config.yaml
encoder_arch: "vit"
model: "masked image model"
dataset: "microscope photos of single blood and bone marrow cells"
train_examples: 194171
image_size: 32
crop_scale_min: 1
horizontal_flip: true
rotation_deg: 5
method: "mae"
mask_ratio: 0.6
loss: "mse"
encoder_norm: "rmsnorm"
encoder_norm_position: "pre"
encoder_activation: "quick_gelu"
encoder_mlp_ratio: 3
encoder_head_dim: 32
encoder_fused_qkv: false
encoder_bias: "qkv"
encoder_qk_norm: false
encoder_parallel_block: false
encoder_dropout: 0.1
encoder_inner_norm: false
encoder_patch_size: [4, 4]
encoder_layers: 14
encoder_width: 160
encoder_positions: "rope"
decoder_width: 192
norm_pix_loss: false
decoder_layers: 2
init: "torch_default"
residual_init: "zero_last"
optimizer: "adamw"
lr: 0.0028
beta1: 0.9
beta2: 0.999
eps: 1e-06
grad_clip: 1.0
steps: 8900
batch_size: 128
epochs: 5.9
lr_schedule: "cosine"
final_lr_fraction: 0
warmup_steps: 890
weight_decay: 0.2
Rows from block 5 of the encoder, named by matrix and row number. Rows with one number belong to one neuron. Each number is 128 + 32 x the weight over its row's rms, rounded and kept within 0 to 255. All counts start at 0. Numbers have three digits each. After the name is the row's rms in percent of the matrix's.
# fc1: MLP up (encoder.blocks.5.mlp.fc1.weight, 480x160), inputs 0-159
# fc2: MLP down (encoder.blocks.5.mlp.fc2.weight, 160x480, transposed), outputs 0-159
fc1.263 015:096181099132143133170149075111082108130104151099151071122181118176109170081157103150142047112097124172089145085055175160102158133091132120094117074075199157166147150130147109114169147108117123142138201121122126208139178152149083111139157196084112168116172103096121123150122179114131065162172130099158116136151184168122096123096109120116091150136131099092147135139126105073102132162156074111114101156145142128149106147129082092161070079161139105099154155117135185133161102147156114
fc1.264 014:082178161140125126182116154124057122121104113183159120120176105086138144136142158129130101094079187121117132109133104170092109139131099079117089187102106154123145124138155054126164123180154131172114129168145097169135142061086077146174165104103109132130123100125143139142051138091127123106182183100112122116125136103155093134130155074131141088141098166061139114122101181139209107101191097096151126176109072167161188078189117117152111101088102111151106162147123143160148171093114075
fc1.265 015:104086149087143051076141123149133131139098168100147162064152185160134072205122101151149189111131128150133163092186175129084092140081107077093084107124134116207155066098053142094137119120117118110132122075109127089099131153067109047141098069192104130146158120074158130194088139145171103142103094122114169160102095145154128113137088161158177130170131111128105084118155159087123097106110114159123162153105158177138133075145134107155125094132104125101129150109096127123143098136123144
fc1.266 015:122129103072066110061152113099135113146125101124155151106119117136171202110082110190103148164118131175191122162167154146190152068121097069095128106123119152160127149080079143106115097110181101081151173117172096077155148196167112096125167172181146158145170161113152145063153118145165136170180122112161105129054145128116143136097093160086114107098120117136126179173125154120161229105150127140124104121068108110125098169137095150149103109179100144135114140146140091127109103131164130
fc1.267 016:120082140176057151089078183196138165132147122127137166112047100093112161133074077075124170128130192053109094110141132058134185164125139106128101161139146075057111129145119161084099127166089147115104101139126140102108128119134130117134087126090119086105109138197074118163098140118154147152071161102131154163109105148130153099120117134109082153203140118104088084160140129186195145103120123157097130128123148137108123102108175129163189124091131147154128066128099123073144149159165145
fc1.268 019:095142099176095089118099125122136091158162130115094113127172118135162158092197097124178125131134120136154130086110160170158143164146130110136075075016129114128148120109178076088119129091132108162124144106170099153140164124139064213183119179054163184110088080101186079157118162130073131107177108157140131136145151113050142111109137161138150108153132121164114123135130141122127135140123085122170109201139092164108085146118127077088151150166064129140103133107138130069124118123167082
fc1.269 022:118097160113135147114157140172143155132118174109161118100187155086224113151247084117153160136170148120168133118098132120158123094126095186125108055106162136109125161083122169101123136092173134089125081096176128118133133146117112110154085212054129176107104126143149119107146205147096117125140169122166140163185115121105102152119073178136185091083119086119115119161105157112121128118144106131150112126169155140106090128094136133154100147133047149154046140106122135123114151137088156
fc1.270 018:060093168175118113116067147077146113137152123120126084070139128133073126094174092064161181101106188127195156090114143127117114123151172168174083100128091099134129100159155108136111095106124095120166141124136173159076157022104116149130144169083173158146076153096128162106179172097098152071156168172131087148104127085125102142128105145100130084149146164118080147084153159139142168130098140137146097123165135129174124058163159127115135118091139089134094068089105164125121144136166090
fc1.271 235:100047075100138132165107163109127116171164095147138090141096095144175139156091078127110154142165202150112143154151205114161121196097124107091173108109129158149144149091110200147146177151121099124136156175094098119089106082151160113088131107121174161178138074149136130160069177117123135058126138128135111076216157091131128214138087187138111160196108161128158158149116132105109108148088112153130135116116098130138145099185115120132147133119141166132098143134090147093190152129166123
fc1.272 015:107143186183191127185106135154176173152176149100092163127120119153159130089180104110114073142111116145158056114099029123164147142138147163110092151114199138153133177107097156142128139114101129158136065100130134119156145089156150140174073145086036150152174122090186102092143135124107098132155131081164158125132180140106170103087100098119112150118093127159160147148130107100069109090078098155111184109180106123193155143120130111139132088165142158166167137137077113133096141132151103
fc1.273 013:069133124164109137150105147120195188145138146157139092121168122120132152161104164140109079102108152112125150167089066159078110135149147120078112115121120147179139147167109078145066131137068173159135183129182102155149137035124084166190156208112070129088118084099128091161117123100098103098146168086119150138128151152133132175120153158194157069129123117119129105147106111153163063134169056177127125105134122131150170071161131142117130104104119128098069123123111065174131083112137118
fc1.274 133:153125111114112105092096168114110143126155185122168110135037170159159098108129118171129172113144134128139175143096124128129114159129079139079158178101132094074055170088183141132108128110141110135105138180107091158185138109031163100161101124095145164184106119096142131151068177157084125135108173136114130107154192132157084160217157093130106094166142117133112133150069120147125140146066158129132118165122139096118120136176101122118143167099064063118174097097149135148082144149156085
fc1.276 127:136079129076111101157169171127139114086136105135164116133109113132155106115113162061135134118124119123110159125118185147123137119163100149076197163070129079090230117100126147148123126138136120146192107193135070148106141114174095119167118125143191126098170134119093104148145096072071136161093124157085155151097198168166127123098134053091134102137100132104156183145128092146108116135061226146100124061138161117096131105191106116092136145130082114122115139121100127172083126160115107
fc1.277 024:152150121162133068116127157153163138113132097138144169109167153160142107173098165159131148143163123102078135174110208090114130134129100098111125119139139120062128095118043191128101132158149105093114110116088164067146089124077197113097120107161151104085176187134102194117141159133187160164116133125069137081141092141132161135115097117087165151119118120128095178095195108129148133116137250052112126084096124118083145112162132143111147151100137130145164143174108123074132135106101093
fc1.278 015:117146178173152141156111149054127123156114125120107157091160069099104121080119193113106154146129161080206126110147119140186132144120134092095078129144137115087125159159166106122149132129146137119129180100071140167121175129104111138158089103119086157178136126152149085094128120083143130096119128114145147108096166075182177166107118054140099138113105159056130073079105156172153103152112107127155132092202156073130211068155086093155101136110191123128100165101086081153118166133159124
fc1.279 051:123114103144135111103140159129133131120165164111180108151091086091118092157140135083150158137120119143189184104135153119191164108119088117022113190089161105099092095160143107137126151115137120083112150203069079159186148078084129140132097131108156175118135103126097186130089163118152215126149107224119106116129115098148108114186141139139139146151145126135176141169153185118171158137052123186167129107090120120081145096113166123145085150135138087103115091109118104145107149169091107
fc1.280 019:111126130115198168148127123069110097070142105130152143136159175133101135069140138160150097165113131190124119103143145187119082137177149143127089044068139132182157147155163125080146145119121157190111176093120067213123187159154076119149139145085146159118126081132149113166165172112139091129207102124145081151121157149107097138110109134143163150151124129106121117107112144075074127147098042124164126170160092108100073146129075078087105115123083085150102114136142147135110166144143099
fc1.281 017:055143121115102176184078130168091120153168152130164152072155076097141110116185089135134114102107140098133112139090041118192124158129094112107097080153169185082123130077185125117081138107114145135099097090136127129139138143187091142159073157088146225089096073143177125122118138100153123094157137096100169176144142167109165156095117103172098134125124114117162133154102065106115086142122068126126105084203185149153131133143117110160106100124153133151115119092136154137105142170181153
fc1.282 076:113079143180122122103134156096141092110172111131187107206130072149115045110144126102091159116130109086191180139128118118154109129126141129043177150120160113141114076080107066150110064085163151145118126203108162164176184104112156103115097152103150111138137113133146073140101167195163164139165129185141100099132130113111131149158162169159124111149119107141199155201163114107120156115088172151164106123108107105101141093093170127144101149118120091106186102096140164115120163179115144
fc2.263 009:115082140109140107086134153111123167148162132166138104177154143092102096192084086128096172146159100081112166123137102106194156102138136152165109232155123110115139121176097134141149175134114121123101104207170126059165087065131121179146124106182108075149163162157122128123111066166104160165118134109140172140203142081091125164125162133144164125121137107133118107178170093210116151132168116093142170139114198155122143059157142144097093119101113145157115116115103150085108116099156160
fc2.264 007:141071106063111113084060137131104134084148194178167157110153142164133084126094141137161152082114079138090108116148216187172155133094073123166123107123121074160133128086127108131082130100109079107099135104100097071111077139146140112121089116088121061134177103120123130124133106084139121113132168186144131157156153152078129080130145137106076183120212152163091108131100090131147189106128166165066123126145155123143185130129125161150096098141119134140084148054145133129156108115068111
fc2.265 011:111118073118126094125118107075114103127179100081072131123130191086090161090202173112164089126147063155202122112103115084073134095149155161107114191134141152094119157196148196139127149164118138130105118192107154106099135058114071170153126155127153160127083167082108112117095119138091105101130104069170065098115120104145086129111165141116132094099105125128150103134123151147115188149131124115147093094146175178088145111127149119122119129141187179118053102113122173131135122117190171
fc2.266 008:132153112114155125121189118147110131087133103060145106117106113105114155110184149113187107112106148078145125111101117057034090106145147172148113129158103234110125134179157150113142127168092156136109131201127174178126189037131119151108134140105094197172137157124155138138097097139090116141140155054141079105147127083173129175160139168199130146122054158112091110113072094121157097175118126119133110122123129162157105114132137101130135074163141140129159141114096157125146157107147163
fc2.267 008:183141166146124164192151060100084093132093108184171139097148126189129103113195154124129083093126092129151122140129143177102115175109152111137131118072122146147123125141103082124123109109157079087108101075076107206142114173183067113098134093174134079179101095122133086145140135117169155148121096175164156143140136189132121192136133070104100111055126152096114141102141143092126139065090097077092099162095112093153126164153140141128076131140186117166104171143139128134134122122086064
fc2.268 013:113107103137150144157161153161153121116090178178084142167154158172092090131079132137129147139153103111120107104105166168167120104101137058059106193170119112153135097151121138150123152174133118136139077119072121121109081182118159102162143104131067082143184164136044169129174082067095063131103101108167147125134128153177182149116150084194081140138139149129165116148099121127142157152162176114082099110089169072200172140149095164165150105091125100130160152150132154112083130155143119
fc2.269 023:128141105093171136180146169152143145174142133150129102052096145166064133121047121151124129153117096127136098138097142162090097108139162072034137196154113151138129122196108147168141162160133096154118098153126125151138133106119152100108151103149061138082177128131086161140151062136134119085111095125145108198140132093146140128143188065186139123182102162118095106145106103163185144122193152079038150100112124132161101129160143138166149115150123088122170100152167103118148146171161159
fc2.270 008:145164129125156119141135088089141166157082128158055162092160198123138108150150119150093138117158130125115051079139084106150103051126167105091171125170142189182127100063113160089119124120127127166116112168085099095103062214120189092135139093098104127127156110141101107153170171148123126146104090180168185116109106171190177094097153173125142107126151105132168153099065176095095122153123125111089114093092116090164096165134098139134134107123121130156146180158114126117093132064140133
fc2.271 233:156136135125098148099126151116158110165104128099130200133136183107109168076089141130183119089104143118109096138101141070092159188222075151167088069122201236167127161118188090185091116177156116158116144114187140116138095133120120115101119127175159108171187116125086144101099121117123119161095142143116109119137170076178108130109123114071131143123145120137093133104136159163141094079122099062107147102079130110120111138115141121181139072118153159119121094178150142139071086104138099
fc2.272 008:129105128120161160130097132105103073131172175104108116051130102157087090176139121180123145115106095082154182135140083144121143147152109111149131148115082127157127091166120127148160125082073167118098118129144092145160119134142141098168085098205179169185129155117154119092089142117141136129136091208132148156156124146070168161128142084139213083106160049106120135187180108162149106103202222075125139133119142135097104102134169126168090161102069124140111149127127158095130131137094111
fc2.273 006:142051118106081109141107153126116116124139101128195146118201206174080096119087127120171177113124129099124156113126177145184133152127096128095133160123142054119123124056097091172128178172111094127087133131134108117098099167139160111143104103108150124130161119136151167082166101126114149170152141144147200106138107175143140119090140124056117144105201112129040134167198143137137155151225158139091108131099137135086155099135103155136117110126111108088150162072104190122135134073129127
fc2.274 146:108140139156146119121135106161181162115093149146175131063079122084091151066170097111112103114108116135138159061140108060126152099197191147062177135111170187128143113206105131104129080137135150131164138158134109068116120141146066148118131125089116125062179148146102115134194090159063132177086121179117115195132119154089120081119134089138141133137108111088047172132126164140051113129098120057109127117122141120164143140134102149100102132119129191092090144119146125137127114107117145
fc2.276 154:094147144099149154065109151183140143115096128102181124134171169073072194164121147128099068100104088149155106112119140058126127179130131125064109085106147176145112102078139048161142153151145131138111150152152113091141073133117097177094141100119163102119146142119125158123187107126051052102127118166095122129033170061098169077126167152130136139149158171140145083178137101098141089144062065123173139138139140142127118122095112122140132137109189152143172120157118117128125132093127143
fc2.277 015:104127129132148147178112113105129169131145139063123148116114077121078151009221117127144088124118133137110149128131075141156090144128131165083165062133180112166111148142172065123123055077148089174108103096144117196098113134147096154141116184100155162121096083139142085169103166135161094089133155169185117149156120105185096080137124117185139110149078140120137165105083152128092127142114058150105127106155105155122102140146134111135119094144135174089056141166171149135159122115136129
fc2.278 012:134031083101115126087110143140125091113161122155127147131183193182102091153141158148139162115143069141102164135144129181066151156082056112153133081131108081155123110115124143130106128126121143115156078140098103136127052206140184123136114144060161097078132098130153161135158169123140118185112093189135136098184118113095116120116164107079144111124193093135134184161203141102090155109150116105102132125091117123115107135126106163128076124095080129104137181058135150127137133077090084
fc2.279 089:112159129133134123126096151098112115142159160109136102119103157148106100155115150112143133150121222144128102157143113134075136124140151118000124154107128142117132118089105092086153106118111096115130157255126131127151102123140112136101137125115115066155133120133166114159151093117126116123170091162135164123148134133143152141116144127160132116143133149134153135109156129123141071159016159121118116116133131111149120133114131158138109140120139130127169109123129103148083134131128136
fc2.280 011:124105081143131109084172126174133147148144155139124107167136150105150149178093108139131193153189091077122114110152120087165160085109131123071110248147103104108145133107088154134154134113129103126111132156171122046095117111122153144160143109169099116133162148144138182127136063220107158169099131143179141101171149069145123131140144129103144132134180116126145133159156095205158091101183165095075147117127195151170155076135168161136110122123094188161163072137120122098107144160152142
fc2.281 010:132102092081129104114111101148139120140066114196160141088100180223095136145060123149157177157149092091096115173142190153100147149100128085088136163132103067141135130149084146128145156138143121101119086100089087121111125140129131141095127061159075004111133132117063129148113061098139088134105118122168116144174136115040102115098153075121140105126187123105095090143186116168143177101166129125084143127114120131156121142120145117115118131132126127117137118104146151076150133201089113
fc2.282 104:144114106139143106108128151096126110104200157073147130092104147101132106108138141117093172162131160104132152155108124162074122117138123146000100137131120116126129131093141130095105121088123107149140162255102122158122147114105143127145113144131143112149101139130086135147128143122133155157133121167154135121174128147148140144116138122164151121150106113137185157173115165115149152146012145117145119130118093095143128115115133134136093118135098101083162096106143143133088139148115129