From a checkpoint of a small masked image model: encoder layers 14, decoder width 192.
Rows from block 8 of the encoder, named by matrix and row number. Rows with one number belong to one neuron. Each number is 128 + 32 x the weight over its row's rms, rounded and kept within 0 to 255. All counts start at 0. After the name is the row's rms in percent of the matrix's.
# fc1: MLP up (encoder.blocks.8.mlp.fc1.weight, 480x160), inputs 80-159
# fc2: MLP down (encoder.blocks.8.mlp.fc2.weight, 160x480, transposed), outputs 80-159
fc1.401 018 [165 152 109 162 160 125 115 170 132 116 139 128 155 143 165 158 169 153 153  82 118 157 145 145 135 114 112 168  99  78 139 127 112 107 154 176 141 123 114 119 181 146 124 189 148 175 190 152 200  78 116 103 206  94  96 154 119 147  99 126 122 180 112  91 189  90 114 122 128 108 151  98  99 164 116 145 139  91  97 167]
fc2.401 009 [127 136 111 120  78  98 115 105 143 128 117 169 128 123 139  98 130 158  45 133 113 131 110 121 123 127 111 112 114 135 134  93 120 122 178  61 116 120 136 108 107 136 123  82 128  78 123 124  86 108 103  65 112 147 140 100 149 181 136 186 168  97 126 147 104 107 134 108  98 130 102 174 122  63 121 172 121 116 121 116]
fc1.402 024 [129 149  94  90 119 107 124 193 154 128 143  78 127 154 161 120  60 142 172  98 120 119 127  86  99 112 147 153 129 145 152 104 149 197 109 121 127 122  93 132 140 126 146 172 123 125 114 151 200 146 136 146 125  75 142 143 134 113 104 139 218 132 129 156 146 138 107 160 169 137  98  72 139 141  68  95  70  96 116 171]
fc2.402 012 [ 62 100 142 150 136 128 132  56  96 122 117 175 118 168 130  84 146 167 101  97  77 160  88 114 163 143 104  91 107 141 124 160 102 126 130 106 158 145 147 129  48 126 138 113 129 151 153  93  84 154 120  35 109 160 102 103 137 137 172 129 100 135 124 145 112 132 129 109 126 102 130 156 156  94 131 126 181 171 131 109]
fc1.403 024 [130  99 143 111 122 124 161 194 131 165 133 186  90  99 127  87 169 161 114 165 138 107 117 156 107 154 126 129 139 107 146 142 143 107 121 117 125 103  85 109 109 126 124 114  67  55 130  65 105 154 160 125 136 178 133 120 154 139 152 143 107 143  74 153 115 174 153 107 123 117 114 107 147 152 147 129 145 172  69 162]
fc2.403 012 [115 137 104 200 179  81 149 128 104  17 147  95 159 135 116 140 115  90 182 137 116 134 170 111 152  94 137 116 114 147 120 110 165 141 107 150 119 124 131 105 164 154 155 105 153 216  97 203 118  94 119 151 124 108  92 101 104 105  93 109 168 144 135 123 138 110  32 120 176 145 113  92  84 159 161  76  99  91 113 124]
fc1.404 016 [ 80 187 104 150 137 135  84  94 165 129  97 119  95 116  82 115 173 127 143 100  73 116 127 141 122  82  83 106 171 102 112 124 125 131  78  69 139 159 116 165 122  88  95 108 122 107 123 101 176 139 105  57 195 152  63 120 103 193 117 131 143  81 111 166 100 147 216 120 124  95  93  99 205 142 132 142 129 135 148  75]
fc2.404 006 [165 176 164  69 140  93 156 116 119 140 185 137 112 146 184 131 163  92 136 111 162 142 163 151 149  93 146  92 113 130 137 129 138 161 154 105 176 124 111 165 118 166 143 147 151  97 134 153 101 116 164 148 148 116 167 117 108 142 150 159  98 136 119 101 162 168  97 133 136 191 107 108  45 132 173 103 126 151 116 117]
fc1.405 018 [133  61  87 140 162 146 148  86 129  68  84 130 122 122 118  95 125 107 163 127 123  91 106 164 164 182  95 118 121 177 184 132 112 173  57  38 149 155 131 173 106  76  90 161 152  59 148 158  46  94 139 137 115 165 126 129 162 118  73 160 113 125 136  86 141 144 121 136 134 110 110 161 198 110 137 151  91 166 131  85]
fc2.405 009 [106 172 155 139 136 171 128 163 120 139 145 125  84 137 140 179 158  94 177 121 164 133 133 141 177  92 165  78 144  76 151 114 190 134 159 165  67 144  66  94 124 225 154 140 143 139 112 134 111 127 181 207 173 137 116 165  68  98 125 130 116 125  94 110 170 153 123  94 178 132 120  58 112 159 164  50 122 110 139 136]
fc1.406 119 [129 182 152 151 138 136 129 126 138 129 123 165 148 108 155 113 158 132 206 121 113 117 143 167 101 134 129 121 139 142 163 108 142 138 168 131 111 142 196 141 218 152 135  82 112 142 158  12 168 133 160 130 176 123 115 132  62 117  87  97 155 138 156 126 133 142 108 100  97 117 114  89 114 108 136 136 155 156 130 133]
fc2.406 147 [ 89 121 167 128 170 114 152 151 141  97 129 171 172 132 154  94 129 103 147 151 130  97 129 130 105 145 146 117 158 123 153 144 147 161 151 143 120 117 143 153 186 144 141  98 131 138 143  28 143 129 167 111 124 131 114 127 130 131 110  82 123 139 133 103 138 110 146 151 108 104 127 119 104  88 111 127 153 140 111 136]
fc1.407 023 [100 200 134 144  82 123 147 160 127 139 130 157 119 104 138 102  84 131 123 110 111 132 132 115 115  62 167 117 134 125 105 115 183 133 132 136 133 127 180 119 194 140  93 136 139 161 137 154 208  28 157 111  44 152 179 146  99 184  99  83 141 135 153 116 140  82 104 145  84  73  66  94 156 117 115 153 169 156 133 166]
fc2.407 014 [ 63  85 159  89 110 151 133  64 129 167 135 134 142 126 130 111  94 119  85 123 128 199 167 143 150 189  95 182 116 162 139 116  92 121 153 115 150 145 181 121  94  73 120  75 114  92 149 113 125 167  89 106 122 124  92 110 184 141 189 102 139 143 121  99 133 109 184 111 147 146 188 163 116  95 120 148 148 160 148 130]
fc1.408 021 [162 139 126 148 172 101 182 107 169 135 183  86 182 122 107 137  77  93 135 114 127 183 137  62  94 112 136 139 136  76 135 133 144 182  93 107  82  90 123  87 192 166  80 126 110 175  98 147 179  97  94 160  65  56 164 171 128 101 100 112 155 122 174 178 143  84 127 110 143 151 127 153  71 131 102 106  97 102 111 180]
fc2.408 012 [120  98 212 103  80 131  78  90 107 139 119 195 131 115 169  53 144 161  99 123 119 144 128 124 171 138 122 145 105 157 125  69 134  92 167 100 131 121 133 151  85 146 115 135 105  55 132  65  73 135 148  89 133 166  99 129 151 132 141 119 124 120 132 124 134 128 185 103  82 121 115 147 174 116  96 170 156 167 181 143]
fc1.409 169 [157 159 151 138 122 157 113 108 131 125 138 116  96 144 131 122 120  81 191  73 160 107 103 205 145  79 154 127 109 151 133  99 156 153 108 109 152 148 131 121 150 152 128  66 151 175 152 115  66 113 165 185 161 136 169 168 153 152 140  78 119 140 166 108 157 107 104 108 110 155  78 113  92  85 124 136 143 103 106 122]
fc2.409 196 [ 95 129  77 120 109 108  81 130  69 148 112 122 185 134 127 157 141 130 138 169 137 183 150 128 122 129 104  66 152  91  99 112 112  89 116 181 110 106  82 127 121 111  64 175  75 113 117  87 182 146  56  96 113 119 120 126 112 153 139 201 115  97 120 154 133 151 162 150 142 105 135 146 168 161 115 147  98 119  82 112]
fc1.410 018 [ 66 160 110 172 134 120 130 165  99 193  98  89 166  80 175 114 140 148  86 126  89 108 131 113 129 143 106 154 105 146  90  91 200  94 137  99 179 144 158 126  61 123 121 155 105 142 150  69  86  94 123 142  82 134 118 137 163 145 179 135 129  88  87 111  99 135 106  63 126  81 142 179 109 162 176  99 135 125 130 133]
fc2.410 010 [211 137 156 104 113 114 131 140 161 124 176 106 151 128  81 133  90  98 159 149 180 126 107 113 147  68 121  80 136  74 163 169 131 120 149 202  65  99 175 151 125 160 107 150 101  89 122 196 123 132 117 169 139 128 162 159 137 115 112 134 111 154 146 178 135 148 129 172 127 204 111 119  73 115 103  86 102 156 103 127]
fc1.411 325 [ 68 166  89  98 133  82  89 163 131  78 143 109 126 124 142 151 119 129 215 108 146 148 154 168 132 197 135  90 112  96  99 131 212 110 124 137 137  92 154 164 109 140  79 100 116 107 139 111 180 152 102  85  96 141 116 136  96 162 117 180  87  69 100 109 122 146 139 137 180 126 137 163 101  95 117 110  98 184 114  79]
fc2.411 370 [181 106 169 135 135 165 155 143 173 165 134 154  54  90 114 133  92 114 102 118 121 156  93 142 158  90 134 194  88 150 115 120  43 163 136 111 172 170 141 109 132 167 179  92 171 117 162 111  80 108 121 192 121 124 192 118 122 112 133 170 149 135 166 175 150 124 158 131  92 171 132 129 127 122 119 120 119 123 161 143]
fc1.412 020 [154 144 107 104 143 138 129  92 146  99 140 160 122 197 112 150 123  88 133 109 156 154 143 124 104 112 112  89 155 107 173  91 170 182 111 108 117 154 112 158  96 119 168 111 146 154 158 163 233 132 116 169 138 133  95 126 128 130  91  92  97 130 148 103 157 142 116 148 139 161  89 113 135 105  83 129  51 117 162 178]
fc2.412 007 [138 143 132 154  83 135 121 147 125 127  99 104 124 164 120 130 162 163 145  72  45 118  75 125 117 114 121 142 201 143 129 144 159 136 143 117 149 167 147 115 122 110 101 168 153 138  98  69  60 117 157 115 115 147 128 152 129 131 148 110 160 142 149 139 105 140 145 113 144 116  90 148 165 115 198 175 153 192 159 128]
fc1.413 023 [124 138 142 119 105 106  91 134 120 160  95 189  87 136 147  95 143 125 119 147 166 169  90 159 110 123 131 180 158 143 109 115 120  41 124 145  92 143 109  83  95  85 128 123 119  75 195  89 108 121 163  99 168 138  89 130 142 132 106 153 117  71  78 150 103 147 142 121  76 118 103 106 125 137 104 174 154 111 130 150]
fc2.413 013 [106 160 143 181 142  51 128 137  89 112 147 111 131 136 121 153  88  92 154 177 123 141 127 119 119 102 135  77 125 100 159 140 149 129 115 131 138 131 192  90 109 188 161 128  92 158 136  99 135 131  78 143 115 121 137 112 133 116  58  89 155 149 121 129 138 105 102 112 152 127  98  74  82 138 178 100 123  77 103 123]
fc1.414 021 [135 100 134 124 101 143 170 133 144 120 137  88 137  83 177  63 111  90  70 183 164 150 128 114  88 202 143 159 141 125 103 116  62  73 110 134 149  80 126 109 140  82 138 110 138 108 127 147 113 137 125 152  74 126 142  81 107 171  95 156 134  97 151  84 101 104  90  84  94 130  95 133 117 168 140 116  88 151 125 126]
fc2.414 008 [150 175 142 140 132 135 109 139  73 106 127 116  89 125 147 125  86 113 128 131 124 109 121 143 143  35 117  92 149  98 113 148 174 113  93 101  84 148 106  59 172 166  92 190 115 171 125 175 172 144 184 139 166  90 125 144 142 103 109 159  97 130 132 145 147 140 197 188 165 154 130  90 163 156 111 132 108  39  82 127]
fc1.415 022 [ 65 159 121 163  79 125 125 207 152 225 156 128 132 136 100 127 155 126 148 104 142 108 137 119 124 140  61 118 141 148 112  86  86 107 194 104 114 136 113 110  96 123 148 110  94  80 129  66 102 160 164 137 168 198 153 119 146 109 171 109  92 133  85 140  71 158 147 113  74 106  95 127 116  96 139 147 152 105  71 130]
fc2.415 010 [180 157 106 111 179 114 141 127 117 101 132  81 132 124 126 112 109  99 178 136 143  95 159 135 134  84 134  63 143  79 166 214  81 149  39 150 138 112 124 125 152 175  98 151 169 154 108 230 122 135 120 117 123  86 136 103  88 171 129 141 114 138 151 128 118 143  65 173 182 150 128 121  93 113 136  45 106 109  82 128]
fc1.416 018 [148  59 120 146 164 137 103  70 136 126 132  66 196 155 166 120 105 113  94 147 119 154 132 165  92 155 137  98  76 150 119 127  55 115 149 104 123 129 167 176 122 166  85 129 148  98  87 120  90 163 135 119 167 108 138  78 165 181 141 128 130 173  82 112 148 181 152 188 111 158 119 186 102 136 157 134 126 130 118 120]
fc2.416 010 [122 116  98  75  95 154 118 153 147 125 130 131  48  89 117 157 114 103 139 135 109 101  93 123 114 115 209 107 143 185 102  78 145  98 149 125 117 128  80  65 143 105 148 101 122 189 103 143  73  85  89 137 109 161 139 158  24 145 159 180 114  71 122 144 120 147 115  70 127 133  83  83 127 162  93  67 124 139 114 102]
fc1.417 015 [185 207  91 148 158 162  68 172 172 171 144  97 116 120 128 130 189 159 107 171 130 105 122 110 167 120 141 163 120 147 104 148 122 129 138 141  88  79  90 128 123 154  90 161  78 137 156  94 190 105 120  85 133 157 142 113  87 118 132 103 146 189 101 170 122  83 153 109 109 112 138 150 160 106  99  37 142  65  86 158]
fc2.417 006 [ 89 160 216  90 124 109 130 109  94  67 141 145 127 150 105 102 106  80  89 139 122 178 134 114  72  47 133  64  99 127 171 137 129 138 144 143 163 137 172 150 145  91 157 142 127 144 131 114 102 138 145 152 122 142 120 128  67 198 147 152 124 116 126  94 166 149  23 188 129 135 138 141  85 146 147 181  94 116 111 138]
fc1.418 017 [166 184 120 120 139 161  91 119  99 140 189  93 125 115 177 123 149  64 129 125 134 135 113 110 143 172 100 176 104 138 188 106  91 108  83 136  72 148  94 109 106 156 118 156 159 101 113 144  97  44 151  74  79  83 154 158  85 143 105 153 154 109 117 156 128  74 116 107 159 158 142 107 127 152 135 102 128 141 179 157]
fc2.418 006 [ 95 123 211 148 146 132 126 142  88 133 115 136 199 124 116 119 111 114  71 130 170 129 144 129 133 130 128  91  87 132  97 179 132  92  98  82 191 125 190  50 127 103 100 185 109 111 117 170 150 121 130 116 132 121 105 161 142 148 132 113 133 128 127 176 128 149 159 230 112  66 112 117 177 112  93 181 118  98 130 140]
fc1.419 019 [143  95 158 151 111 123 170 141 106 131 162 108 105  88 141  85 175  95  84 127 116 123 118 128 172 168  96 154 149  83  91 180 182 129 218 149 155 116  94 162 152 111 170 117 144 115 112  86  54 168 152 168 129 150 183 110 140  78 114 135 140 110  71 119  83 165 124 147  90 146 113 164 116 138 102 200 160 180 142  62]
fc2.419 007 [174 126  44 101 107 130 148 124 141  82 133  89 135 103 114 136 138  95 117 161 157 149 120 126 183 135 127 107 125 140 140  93 115  58  67 126  16 108 132 127 233 197 114 128 105 150  92  98 127 121 191 129 142 115 133  93 100  66 159 144 121 139 124 149 167  90  93  88 144 147 116  93 135 161  78  44 130  72 105 155]
fc1.420 016 [126 133  89 105 108  92  75 131 148 172 108 170 161 114 134 194 167 168 103 145 169 212 137 106  88  75 135 127  63 119 189 153 138 119 115 178  84  73 121 150 124 129  97 136 145 149 181 131 181 139 118 125 111  98 161 140 105 169 167 128 127 109 124 174 104  74 156  78 170 117 162 137 102 145 130 126 163 120 105  93]
fc2.420 009 [160  99  81 180 168 150 112  70 136 126 100 138 129 129 156  38  71 143 123 106  23  40 115 113 159 145 122 186 157 161  91 163 124 108 172  73 135 127 166 122  81 138 162 102 122 136 134 128 122  87 137 103  88 142 123 138 166 162  77 116 131 123 118 142 104  82 133 131 143 160  99 139 107 101  73 137 130 155 125 161]